{
  "dataset": "photos with spoken descriptions (Open Images, Localized Narratives)",
  "encoder_norm_position": "pre",
  "encoder_experts_per_token": 2,
  "encoder_shared_expert": false,
  "text_encoder_norm_position": "pre",
  "text_encoder_positions": "rope",
  "adamw_weight_decay_other_params": 0
}
Rows from block 5 of the image encoder of a small contrastive image-text model, named by matrix and row number. Rows with one number within an expert belong to one neuron, the router's apart. Each number is 200 + 30 x the weight over its row's rms, rounded and kept within 0 to 999. All counts start at 0.
After each expert's rows are labels from the 100 images, of 14976, where the router gives the expert most weight on average: "responds to" is what is common among them. Only what is clearly more common there than usual is listed. The data: photos with spoken descriptions (Open Images, Localized Narratives). In brackets: how many of the 100.
# router: router (encoder.blocks.5.mlp.router.weight, 32x128, trained with AdamW), inputs 64-127
# up: expert up (encoder.blocks.5.mlp.up, 32x128x128), inputs 64-127
# down: expert down (encoder.blocks.5.mlp.down, 32x128x128, transposed), outputs 64-127

# expert 14
router.14,185,179,193,168,216,171,169,217,181,211,216,255,196,186,231,227,232,231,193,163,223,191,242,159,214,192,250,245,185,207,205,179,209,193,181,194,191,201,218,211,230,280,169,151,163,157,133,159,234,226,190,194,210,210,248,280,209,222,252,217,211,237,210,159
up.0,247,238,174,198,217,178,198,193,204,170,204,200,180,217,137,221,180,213,236,206,180,196,203,166,235,142,203,200,254,212,210,147,144,234,241,140,202,191,228,172,187,206,185,220,209,201,225,201,231,146,166,192,235,170,177,194,204,183,229,252,197,173,222,234
down.0,186,152,265,199,160,184,209,200,184,194,243,205,197,241,142,289,187,229,221,263,208,206,180,231,191,164,185,191,178,189,200,196,182,227,218,159,165,224,203,186,148,214,178,241,223,222,205,131,131,195,189,203,186,196,144,155,234,233,232,177,194,219,236,198
up.1,234,230,192,205,180,207,157,254,222,177,229,180,203,165,207,137,235,220,179,183,236,196,156,219,174,225,191,181,259,136,233,187,166,184,184,181,208,203,228,188,174,160,221,272,236,184,185,184,192,217,220,189,178,229,173,116,206,150,205,188,223,184,196,229
down.1,208,251,187,242,207,182,192,215,233,193,202,235,223,261,182,180,200,194,212,143,196,174,192,212,175,231,221,191,208,264,215,214,137,212,201,196,210,192,213,173,220,189,243,259,246,152,138,200,199,183,179,185,215,222,250,235,254,257,216,229,222,174,235,250
up.2,171,183,217,181,240,242,201,219,227,229,203,149,174,200,244,205,182,153,206,188,166,220,220,220,210,194,167,257,174,192,207,182,278,176,195,202,125,153,151,212,221,191,156,189,201,245,198,214,205,243,192,173,181,234,134,155,203,182,187,231,184,243,248,171
down.2,164,162,243,149,262,213,166,223,161,213,164,178,159,197,221,238,157,188,197,189,170,195,199,195,183,259,219,174,287,168,197,138,221,220,151,179,193,196,175,189,158,181,205,202,237,200,191,189,194,149,238,231,216,168,230,179,165,213,154,259,238,179,193,236
up.3,175,173,193,168,118,178,221,215,266,253,155,169,198,181,181,224,213,218,176,186,241,227,206,258,260,192,206,210,163,194,178,241,232,237,174,169,207,173,194,183,211,199,229,233,185,211,205,187,179,192,220,206,260,231,228,169,189,241,199,217,178,185,195,140
down.3,161,228,194,203,153,209,238,174,167,256,183,230,202,206,240,232,205,231,206,196,176,204,216,253,162,187,200,202,153,182,170,234,253,205,208,169,216,198,221,217,142,183,225,190,157,190,274,214,209,204,185,236,185,148,225,149,199,214,178,220,224,223,170,204
up.4,249,153,185,209,139,182,204,245,193,190,206,169,192,206,204,202,193,257,174,239,219,216,212,228,215,216,230,187,175,218,202,216,194,207,212,198,186,220,240,235,145,200,158,158,158,185,261,210,163,161,233,205,224,213,203,221,224,136,185,151,252,216,210,148
down.4,152,234,176,215,177,206,213,221,165,230,213,162,246,179,197,276,246,209,235,160,197,194,188,195,202,195,172,178,212,213,182,226,223,216,217,173,147,207,211,187,176,258,191,156,237,209,241,193,212,197,223,221,198,178,158,170,186,121,264,197,212,202,145,236
responds to: text has "road" (51); text has "car" (42)

# expert 26
router.26,213,170,223,216,161,164,205,242,185,161,159,262,235,220,181,227,202,175,197,202,179,209,159,202,188,217,178,210,250,186,175,184,196,218,174,210,229,209,252,173,210,196,249,226,217,255,225,199,183,183,214,157,177,159,180,194,130,192,195,185,218,141,147,287
up.0,196,260,223,155,168,200,191,211,174,198,161,177,196,176,202,210,157,207,222,217,228,193,214,173,179,215,146,247,158,174,248,252,182,223,158,201,145,215,209,177,204,245,202,186,198,172,252,221,279,188,191,192,245,179,211,222,258,202,218,212,235,186,123,159
down.0,205,226,185,244,147,206,225,174,196,185,192,207,263,270,212,220,228,211,164,174,184,251,226,175,197,263,178,269,164,215,206,178,212,236,209,210,164,224,194,209,197,183,180,218,209,205,176,200,182,291,206,213,190,224,225,170,190,117,232,200,174,187,216,261
up.1,195,193,169,171,162,182,197,182,160,174,186,185,176,229,170,191,197,190,196,184,233,186,190,201,219,160,129,197,171,188,232,217,208,199,194,140,171,282,220,172,215,194,225,190,172,263,235,194,229,273,181,197,192,256,213,164,196,191,217,276,245,198,248,177
down.1,190,184,223,220,175,269,182,184,165,169,217,205,165,166,175,209,308,148,196,215,237,180,208,195,189,268,210,208,201,204,180,203,213,189,173,165,197,248,215,232,121,181,188,253,155,159,168,204,185,171,177,215,204,192,243,226,166,232,187,190,157,233,194,169
up.2,213,174,226,202,169,214,224,225,176,226,199,238,200,193,139,139,190,221,197,209,241,151,171,172,223,182,222,180,224,207,194,189,175,202,270,203,219,156,191,211,193,172,229,222,142,235,156,178,202,208,207,198,200,184,191,234,216,195,211,166,224,189,224,253
down.2,229,204,240,218,210,191,222,198,199,186,181,187,157,183,235,234,238,209,167,191,236,234,203,254,214,185,169,190,200,202,206,224,210,204,242,246,249,139,168,222,179,233,154,195,197,174,134,167,193,271,240,205,203,184,167,174,244,193,202,187,171,175,181,228
up.3,197,193,185,180,190,190,155,175,232,175,225,241,179,208,237,217,204,197,223,168,205,227,200,205,197,155,174,189,239,256,225,146,191,185,186,237,182,179,205,175,191,198,210,174,202,206,240,269,210,210,167,226,171,169,153,156,218,191,227,224,214,261,241,184
down.3,170,253,251,201,228,205,194,205,230,169,203,202,259,198,201,219,123,196,209,202,248,172,236,186,204,211,270,160,207,218,192,178,201,211,278,174,195,207,177,180,161,227,214,191,226,205,191,180,198,207,183,230,164,205,215,282,219,266,215,199,235,158,230,263
up.4,205,224,183,207,254,224,221,221,197,171,180,240,236,235,180,205,195,185,216,179,230,150,170,270,234,170,236,169,174,181,232,229,218,176,198,175,181,201,223,181,207,158,130,163,215,183,204,184,208,202,206,202,210,254,200,187,178,209,239,249,211,147,232,243
down.4,193,223,164,187,226,131,248,158,207,194,161,224,221,144,188,174,201,179,164,194,166,202,196,207,246,170,197,235,196,191,215,203,177,158,161,213,148,213,186,230,234,180,243,224,205,235,243,185,183,204,189,220,174,183,201,194,218,185,259,193,182,200,227,184
responds to: text has "standing" (50)

# expert 24
router.24,192,245,218,225,220,214,189,175,230,187,149,176,186,177,228,177,200,165,213,204,222,191,222,193,169,174,258,192,218,189,228,179,255,158,215,216,210,182,135,167,148,203,219,216,241,191,166,208,194,243,173,232,246,205,194,196,176,204,239,135,188,212,184,199
up.0,150,258,181,196,213,201,176,184,208,208,215,184,206,152,228,167,158,195,277,236,189,187,225,196,191,233,195,193,128,209,206,181,198,186,182,223,213,191,186,195,228,190,212,185,153,224,155,233,231,189,184,189,142,199,202,144,200,230,247,207,248,181,184,230
down.0,176,185,235,272,249,208,207,197,197,194,203,171,244,156,185,192,162,157,221,175,240,262,235,201,213,175,262,189,193,220,241,186,216,183,185,212,211,205,224,178,183,204,196,207,183,225,180,229,146,152,167,197,188,187,156,245,164,159,170,220,202,213,188,216
up.1,191,206,278,210,201,157,200,161,208,200,224,219,227,209,217,219,176,232,179,206,160,225,242,228,146,144,171,125,160,182,215,241,206,217,212,187,222,184,102,244,167,205,170,206,191,247,214,190,135,193,189,201,212,229,175,165,170,206,177,234,196,225,221,196
down.1,162,195,151,201,183,210,164,148,206,229,209,217,232,212,187,170,232,189,226,192,227,204,217,217,197,175,211,244,191,125,157,197,227,209,227,209,180,151,273,171,225,227,191,195,208,244,188,237,200,217,184,259,194,173,233,218,221,180,189,189,219,227,236,182
up.2,206,173,189,204,220,197,223,208,208,237,213,218,213,163,188,175,183,207,259,186,175,231,187,172,223,185,166,158,137,223,191,234,161,208,192,252,204,201,257,223,215,168,205,232,189,145,130,191,229,231,227,177,149,186,183,203,213,213,192,239,176,200,124,208
down.2,198,229,162,145,254,232,199,206,225,231,223,205,236,205,177,199,199,184,129,158,256,168,228,216,253,188,232,202,191,154,208,231,206,169,202,238,164,261,205,183,208,238,228,223,147,202,204,194,194,215,206,219,240,234,133,141,219,140,207,195,206,205,139,184
up.3,195,179,166,212,212,217,147,115,186,200,229,151,226,181,190,203,205,175,214,198,197,196,224,219,189,260,183,132,184,197,150,267,178,196,187,194,226,237,195,229,224,195,279,164,208,164,218,225,173,188,198,194,142,186,198,230,199,161,221,248,209,224,208,204
down.3,183,233,190,224,175,170,156,185,205,195,194,184,139,194,225,199,227,210,230,173,207,193,242,233,222,158,151,218,135,256,205,190,172,211,201,151,150,218,197,194,134,235,218,178,191,177,211,82,208,195,215,214,203,191,232,221,234,259,236,199,194,150,190,210
up.4,240,218,202,188,214,231,182,207,244,203,251,197,194,205,161,196,187,133,222,188,246,156,215,226,191,214,166,194,202,220,183,239,188,242,153,201,195,243,201,221,171,131,247,168,219,223,197,214,209,114,141,177,172,193,268,221,213,165,144,255,209,228,206,182
down.4,221,168,210,161,223,199,215,183,160,226,209,290,219,176,244,206,194,202,190,179,184,215,161,185,250,206,238,238,180,222,252,211,176,165,187,160,133,172,219,185,207,242,224,209,212,166,237,124,197,220,222,262,177,182,165,194,185,237,229,220,190,214,201,191
responds to: text has "wall" (55); text has "table" (40); text has "sitting" (38)

# expert 2
router.2,222,231,229,201,169,245,197,189,195,180,227,241,170,233,193,146,201,155,199,233,171,252,177,164,192,210,169,180,217,180,191,210,196,204,207,182,178,170,148,233,158,134,203,198,161,204,219,249,186,226,157,225,176,248,166,178,217,265,182,204,144,219,193,182
up.0,188,196,157,175,186,179,182,187,220,211,215,224,259,198,190,160,161,191,160,170,192,168,211,181,190,230,155,195,227,191,221,182,177,235,186,248,168,185,136,234,217,189,180,174,223,183,225,203,198,134,170,157,177,228,205,233,207,193,210,194,252,180,172,223
down.0,227,214,185,180,222,151,158,179,188,135,298,242,156,259,195,190,209,185,237,233,225,198,158,190,199,211,147,191,189,185,171,219,181,200,200,178,223,196,231,183,204,178,178,193,235,200,138,194,184,216,174,143,230,216,168,225,188,261,248,214,229,216,190,152
up.1,172,178,145,143,128,209,150,227,173,250,183,202,203,233,238,158,164,217,173,196,231,183,229,272,221,208,196,202,186,160,170,252,182,213,213,188,208,176,219,205,237,197,239,161,239,186,237,119,210,232,202,163,164,156,197,187,248,240,205,239,212,207,169,207
down.1,211,240,198,212,239,207,203,157,175,192,214,217,222,181,147,235,214,191,186,200,162,207,253,270,198,227,242,157,224,239,203,166,216,208,212,159,198,189,198,148,192,167,202,173,196,209,185,201,213,242,168,151,194,180,231,226,170,306,167,186,218,194,183,209
up.2,268,195,234,193,221,205,160,141,242,201,199,203,169,161,205,172,198,207,199,196,211,124,246,233,205,171,201,188,191,211,185,209,180,238,198,163,200,233,223,225,232,226,212,209,235,171,170,192,146,193,233,163,182,158,245,178,170,201,113,241,189,226,225,212
down.2,188,157,221,198,159,192,185,175,132,221,192,189,219,200,172,203,220,199,232,232,185,206,208,179,187,220,220,142,150,228,207,236,172,234,207,209,240,271,130,131,217,163,184,172,182,180,173,198,210,218,230,182,218,190,173,154,201,163,205,173,205,189,235,205
up.3,190,222,207,204,215,216,203,199,171,205,158,220,207,202,185,156,214,226,182,177,198,188,264,197,195,177,129,189,189,230,166,152,171,222,183,171,199,282,224,215,214,241,130,201,225,171,193,157,165,161,167,152,216,173,219,200,190,218,176,226,213,239,183,199
down.3,247,203,195,154,194,194,278,215,208,257,227,221,200,207,178,244,173,231,242,199,127,177,190,193,231,214,235,205,144,189,199,199,154,233,205,183,239,249,234,163,220,194,199,205,209,180,241,202,204,210,253,150,207,182,224,184,238,160,190,140,167,231,209,226
up.4,180,154,147,225,203,243,242,143,190,226,212,261,219,185,217,194,238,201,186,207,229,188,185,185,203,256,188,175,199,187,196,129,163,193,161,249,175,195,196,230,225,249,172,245,214,200,189,196,124,155,181,204,194,253,226,189,179,156,193,184,173,223,194,241
down.4,171,207,224,157,164,185,202,215,186,137,155,138,206,203,179,131,221,208,205,180,230,179,185,231,224,199,174,219,218,207,148,220,194,176,231,209,239,209,251,184,164,175,160,174,244,198,169,242,207,200,245,177,247,216,212,157,182,241,210,224,205,185,181,214
responds to: text has "trees" (74); text has "plants" (38)

# expert 18
router.18,169,234,174,203,172,191,209,207,209,205,168,174,232,208,228,192,237,174,154,158,246,157,196,189,151,221,276,223,219,153,143,222,195,175,219,176,224,198,213,182,183,165,204,228,233,181,177,250,212,250,235,263,209,187,232,189,229,199,208,176,171,186,155,178
up.0,245,233,184,186,240,247,185,196,207,207,204,226,161,196,190,214,188,169,166,149,180,215,163,196,180,211,174,212,244,211,192,170,170,176,165,182,94,164,256,174,267,185,257,217,193,215,189,183,198,238,209,179,189,195,235,187,210,229,167,136,179,156,183,185
down.0,183,142,183,197,146,222,186,228,228,178,146,173,201,178,183,140,227,210,147,161,183,236,156,192,183,215,176,187,179,185,192,225,194,210,191,236,194,237,111,131,217,222,225,184,270,193,236,174,203,211,220,243,252,143,202,204,159,192,157,259,201,256,166,149
up.1,157,219,262,193,187,204,197,227,199,211,147,193,196,253,206,179,215,209,265,191,144,247,137,202,205,212,181,208,179,208,193,158,199,210,231,206,187,179,205,169,210,153,184,228,173,188,206,211,176,143,217,212,239,181,115,143,198,211,212,233,144,217,187,174
down.1,252,176,168,201,191,211,198,185,243,207,188,150,220,222,231,165,146,174,202,238,267,201,191,201,182,190,189,188,156,156,164,148,172,195,193,140,201,234,180,196,216,217,174,254,219,243,227,106,188,195,173,228,254,215,228,163,209,207,197,177,224,201,189,157
up.2,229,213,202,220,218,157,292,191,186,170,211,181,231,211,101,170,221,225,182,220,237,177,136,135,162,197,211,212,178,219,193,241,184,263,208,220,178,176,222,255,171,199,216,199,224,252,185,232,180,220,158,200,185,194,180,208,192,187,218,278,206,218,196,197
down.2,187,221,190,182,232,194,174,197,179,174,172,202,228,209,167,203,159,183,191,183,168,226,205,160,216,197,184,197,165,225,274,182,167,155,203,180,198,188,164,182,165,187,218,257,216,206,168,201,167,198,192,182,234,254,209,193,239,198,260,207,170,132,194,216
up.3,218,192,234,277,171,186,196,195,179,192,220,214,219,171,174,171,176,214,271,186,201,226,187,258,131,243,177,162,245,245,220,218,218,218,228,213,202,219,217,224,220,253,185,203,170,208,176,170,220,195,184,233,174,181,238,248,174,226,210,200,170,206,212,188
down.3,161,229,212,201,218,213,238,197,227,166,156,274,198,211,245,210,238,179,184,148,209,260,190,170,162,227,262,244,190,182,194,169,177,186,197,214,213,207,217,259,168,169,205,209,162,179,175,199,167,204,221,184,209,212,185,218,185,271,154,220,196,247,184,157
up.4,204,200,181,194,183,230,202,225,227,183,236,164,177,138,187,174,194,243,202,212,152,210,258,215,205,194,217,254,159,223,211,162,149,187,180,203,176,189,179,168,250,195,201,186,220,154,204,191,182,209,212,196,222,211,179,233,210,252,212,169,163,148,212,176
down.4,175,212,212,187,249,210,220,263,219,231,193,257,187,210,134,228,204,217,191,164,184,165,155,251,212,176,189,217,149,209,187,162,206,178,201,156,171,193,122,154,153,208,213,220,225,166,164,244,200,146,191,191,203,213,155,175,188,192,205,157,217,209,225,224
responds to: text has "table" (31)

# expert 9
router.9,176,196,215,218,214,196,246,181,203,235,171,235,233,237,154,209,186,180,186,222,201,197,209,202,173,250,192,159,215,214,195,185,217,191,252,147,203,129,211,212,191,159,161,176,189,174,253,122,188,211,246,212,223,143,244,175,227,244,223,172,214,197,202,216
up.0,189,247,168,165,205,232,180,176,119,186,241,230,158,177,208,191,196,204,223,249,187,193,255,173,171,196,173,205,212,188,185,248,256,185,177,236,196,185,245,161,224,221,217,195,179,271,195,175,232,262,192,190,159,279,157,182,181,248,168,208,161,239,208,211
down.0,197,222,203,209,256,126,221,217,132,227,165,183,176,194,231,193,181,217,269,211,210,196,210,233,173,151,229,244,178,162,189,190,225,222,149,199,212,221,184,196,150,212,243,208,249,193,180,205,187,209,187,214,225,129,185,159,169,237,249,262,241,228,203,153
up.1,234,194,168,185,160,215,214,206,166,197,248,227,188,164,167,211,188,198,198,175,210,197,244,181,272,208,146,211,221,173,182,229,213,185,221,134,230,227,182,169,156,177,182,197,183,234,222,237,258,206,193,212,243,219,196,203,205,180,223,170,210,178,148,206
down.1,203,140,224,216,174,125,161,189,187,180,211,149,203,197,183,197,221,206,186,221,176,220,196,206,153,237,186,216,169,229,244,192,249,204,178,213,215,155,244,207,238,243,238,215,234,243,196,226,202,184,178,187,199,184,151,240,155,121,211,190,195,194,219,249
up.2,202,206,176,173,147,196,206,257,135,201,263,125,210,213,199,159,194,230,220,190,139,140,223,244,173,188,200,213,210,188,210,256,218,246,158,143,179,208,217,202,192,226,193,181,138,168,178,251,217,201,202,172,197,190,185,240,218,223,193,200,242,266,161,192
down.2,210,224,191,202,206,168,217,135,194,225,230,233,222,199,153,174,186,235,177,193,194,221,199,198,239,192,210,171,165,177,206,222,205,203,211,191,201,187,218,225,206,201,194,212,253,237,199,226,199,188,242,198,235,193,201,208,168,191,228,174,178,215,184,194
up.3,177,147,224,225,231,187,186,218,217,188,253,183,191,203,187,158,140,257,181,224,193,198,181,159,220,209,178,159,224,233,165,178,184,189,232,262,224,185,212,234,179,175,215,195,194,209,218,193,177,242,192,179,234,169,189,219,164,228,199,232,236,229,171,264
down.3,254,195,209,225,220,162,259,227,228,129,175,218,265,177,189,188,182,210,247,187,177,218,182,184,201,217,176,185,198,167,158,208,189,174,249,217,223,179,136,172,216,187,189,204,236,187,215,216,219,198,239,176,167,192,215,190,173,208,229,240,169,160,206,222
up.4,218,166,248,234,203,147,221,179,237,220,181,236,218,177,206,226,144,195,217,165,193,158,213,223,199,202,190,157,191,227,207,237,200,183,194,200,164,190,288,151,222,193,242,228,179,220,224,165,193,181,273,191,184,183,180,213,221,152,157,259,201,181,209,158
down.4,251,202,190,142,160,264,188,195,187,178,181,259,218,211,160,182,186,172,237,209,228,211,183,165,178,194,230,213,202,182,158,271,219,218,186,207,229,272,189,173,158,133,190,249,181,198,221,190,177,229,221,184,190,160,183,158,242,223,147,257,252,186,219,215
responds to: text has "people" (77); text has "standing" (59); text has "few" (42); text has "sitting" (40)

# expert 0
router.0,235,195,221,154,234,208,236,148,250,203,184,178,202,237,183,166,221,203,182,190,195,177,196,223,153,217,146,199,209,232,176,175,192,153,196,207,199,237,132,185,195,229,182,213,229,205,174,200,182,199,222,250,163,243,235,202,183,186,250,177,203,169,181,209
up.0,234,219,207,238,257,224,236,131,257,199,188,193,204,210,157,199,210,186,187,201,179,194,208,159,233,206,205,172,234,154,220,147,180,214,206,204,235,193,227,138,191,143,172,234,176,173,188,212,153,175,209,215,259,229,167,232,220,163,178,224,185,157,274,236
down.0,232,207,153,225,196,178,238,266,198,165,193,238,243,223,209,216,187,171,204,212,209,184,243,184,221,139,171,237,275,215,259,219,201,198,156,205,204,202,224,255,197,214,196,158,139,210,240,273,211,204,169,241,186,214,222,192,167,218,197,182,236,186,185,214
up.1,225,197,246,217,194,168,191,181,163,185,247,181,160,167,174,261,163,218,226,191,190,206,224,229,146,191,212,218,193,289,211,220,212,192,187,179,190,211,183,194,202,207,173,181,152,170,241,233,240,205,179,195,158,222,238,185,180,188,207,275,196,160,192,236
down.1,165,230,158,173,209,181,227,212,204,228,201,179,194,227,257,266,218,239,165,169,214,196,178,181,167,263,199,220,261,144,176,202,207,194,180,159,257,191,191,243,195,197,213,179,217,212,246,164,189,175,202,237,213,210,224,241,212,214,180,181,155,170,247,214
up.2,199,177,161,147,208,205,213,184,214,239,187,215,205,199,192,165,209,269,236,177,197,163,219,197,205,193,196,146,207,198,234,152,202,206,216,203,160,132,122,209,250,198,219,232,224,224,144,171,163,152,243,218,177,236,227,196,193,173,200,186,154,239,190,237
down.2,191,174,221,220,193,180,266,171,219,193,196,212,164,213,158,210,150,189,207,256,184,208,234,216,183,223,161,253,183,158,158,145,181,174,262,208,233,184,226,186,213,211,247,247,209,215,219,217,227,230,204,150,236,220,136,158,175,231,142,218,177,216,205,221
up.3,212,165,142,248,204,177,206,170,207,132,148,233,133,199,249,149,207,154,163,198,213,185,173,207,192,233,100,177,243,201,225,179,171,219,211,221,211,200,190,197,201,202,227,206,192,213,210,209,220,196,192,155,240,207,188,199,252,228,244,191,230,184,207,162
down.3,202,193,226,179,171,246,215,230,172,207,146,201,224,186,239,141,154,172,198,206,220,209,184,242,199,221,219,194,225,191,228,206,251,162,247,188,184,148,248,250,204,220,182,165,234,174,181,179,211,211,218,208,181,139,277,222,176,201,191,179,213,249,226,198
up.4,232,220,213,223,220,207,201,237,164,161,190,162,225,169,220,211,223,143,234,229,149,213,214,247,244,182,149,157,215,169,244,226,181,219,222,220,172,215,216,230,233,187,189,188,130,179,219,229,240,172,195,205,211,229,145,208,208,197,178,155,226,139,165,170
down.4,187,160,191,242,179,195,169,258,165,199,191,180,225,233,211,241,173,192,181,182,189,166,212,193,203,276,180,123,213,193,214,171,224,213,173,207,203,186,212,178,204,222,154,228,215,157,197,189,231,207,248,207,226,166,186,211,151,238,196,192,204,249,215,210
responds to: text has "wearing" (35); text has "smiling" (26)

# expert 4
router.4,202,206,225,213,229,185,220,191,231,181,180,161,240,233,177,247,117,166,184,247,229,171,175,172,177,171,217,184,215,256,230,176,145,184,248,168,214,228,141,209,214,201,198,266,233,215,255,241,177,224,211,229,219,236,206,232,162,138,210,236,174,174,150,211
up.0,175,212,197,205,192,195,211,198,165,163,161,238,203,271,181,150,168,189,199,176,234,146,174,211,235,222,154,211,158,224,192,206,203,201,184,234,174,179,213,192,226,162,174,157,278,205,233,185,159,209,249,241,262,189,213,191,205,249,184,217,194,133,165,189
down.0,219,177,219,263,250,215,200,208,235,172,212,193,233,206,218,260,240,242,192,169,202,180,176,212,188,212,194,195,190,244,202,228,246,184,177,199,168,217,141,245,154,218,205,187,235,248,206,214,210,169,199,256,244,196,196,155,154,211,192,191,196,195,256,167
up.1,141,232,251,185,169,205,200,209,163,175,197,192,177,147,249,208,246,210,163,207,208,238,207,147,195,233,201,241,236,222,227,172,172,213,196,168,153,172,195,183,140,244,211,196,163,145,181,234,201,171,213,235,171,158,200,192,201,264,229,246,238,205,219,180
down.1,220,174,219,167,207,186,188,178,208,206,160,179,218,195,181,267,216,209,198,193,221,217,224,239,189,230,213,211,225,223,204,215,232,223,256,175,224,205,192,154,184,176,188,136,141,216,239,237,145,240,223,210,183,219,236,143,180,218,170,224,171,179,195,231
up.2,213,194,210,239,126,235,138,145,231,225,245,259,161,244,184,215,152,211,191,218,190,194,167,181,204,204,202,192,193,161,174,179,209,173,194,211,180,236,230,176,255,186,169,182,181,131,203,198,167,183,176,209,212,213,141,226,201,197,171,236,205,232,188,243
down.2,229,187,195,187,190,191,235,180,204,215,210,202,193,159,251,195,182,218,201,205,165,178,220,226,233,238,198,207,184,181,219,190,147,242,206,189,246,250,194,195,137,259,247,160,195,207,245,214,214,204,229,238,249,215,189,157,206,197,255,317,183,280,193,210
up.3,201,203,239,197,200,191,225,237,183,183,166,210,200,241,184,126,170,192,191,172,234,225,226,169,179,183,216,198,196,198,158,165,213,215,195,212,187,200,251,204,221,225,171,203,254,175,206,251,166,146,192,236,203,239,203,147,166,223,194,218,199,161,162,145
down.3,200,216,165,195,217,230,220,190,214,230,197,184,219,212,202,204,168,234,155,252,244,214,172,215,188,218,238,199,222,199,264,255,173,200,217,178,195,223,129,176,175,203,184,221,211,143,156,171,191,133,213,268,202,249,171,224,176,188,229,159,269,213,216,163
up.4,179,196,204,231,144,212,211,253,205,185,189,192,162,254,264,192,176,235,200,213,210,184,168,178,230,148,193,207,222,233,151,280,197,189,198,154,213,155,213,206,224,268,210,173,185,204,180,189,234,158,201,166,204,257,232,202,201,188,163,193,236,206,152,213
down.4,213,261,201,237,225,184,172,212,162,174,205,198,178,186,236,212,220,251,190,188,177,139,220,180,173,213,214,193,260,215,126,172,202,193,258,200,217,231,183,191,195,206,182,241,169,161,253,229,200,146,171,152,205,205,198,229,211,196,197,202,187,209,165,215
responds to: text has "food" (54); text has "plate" (40)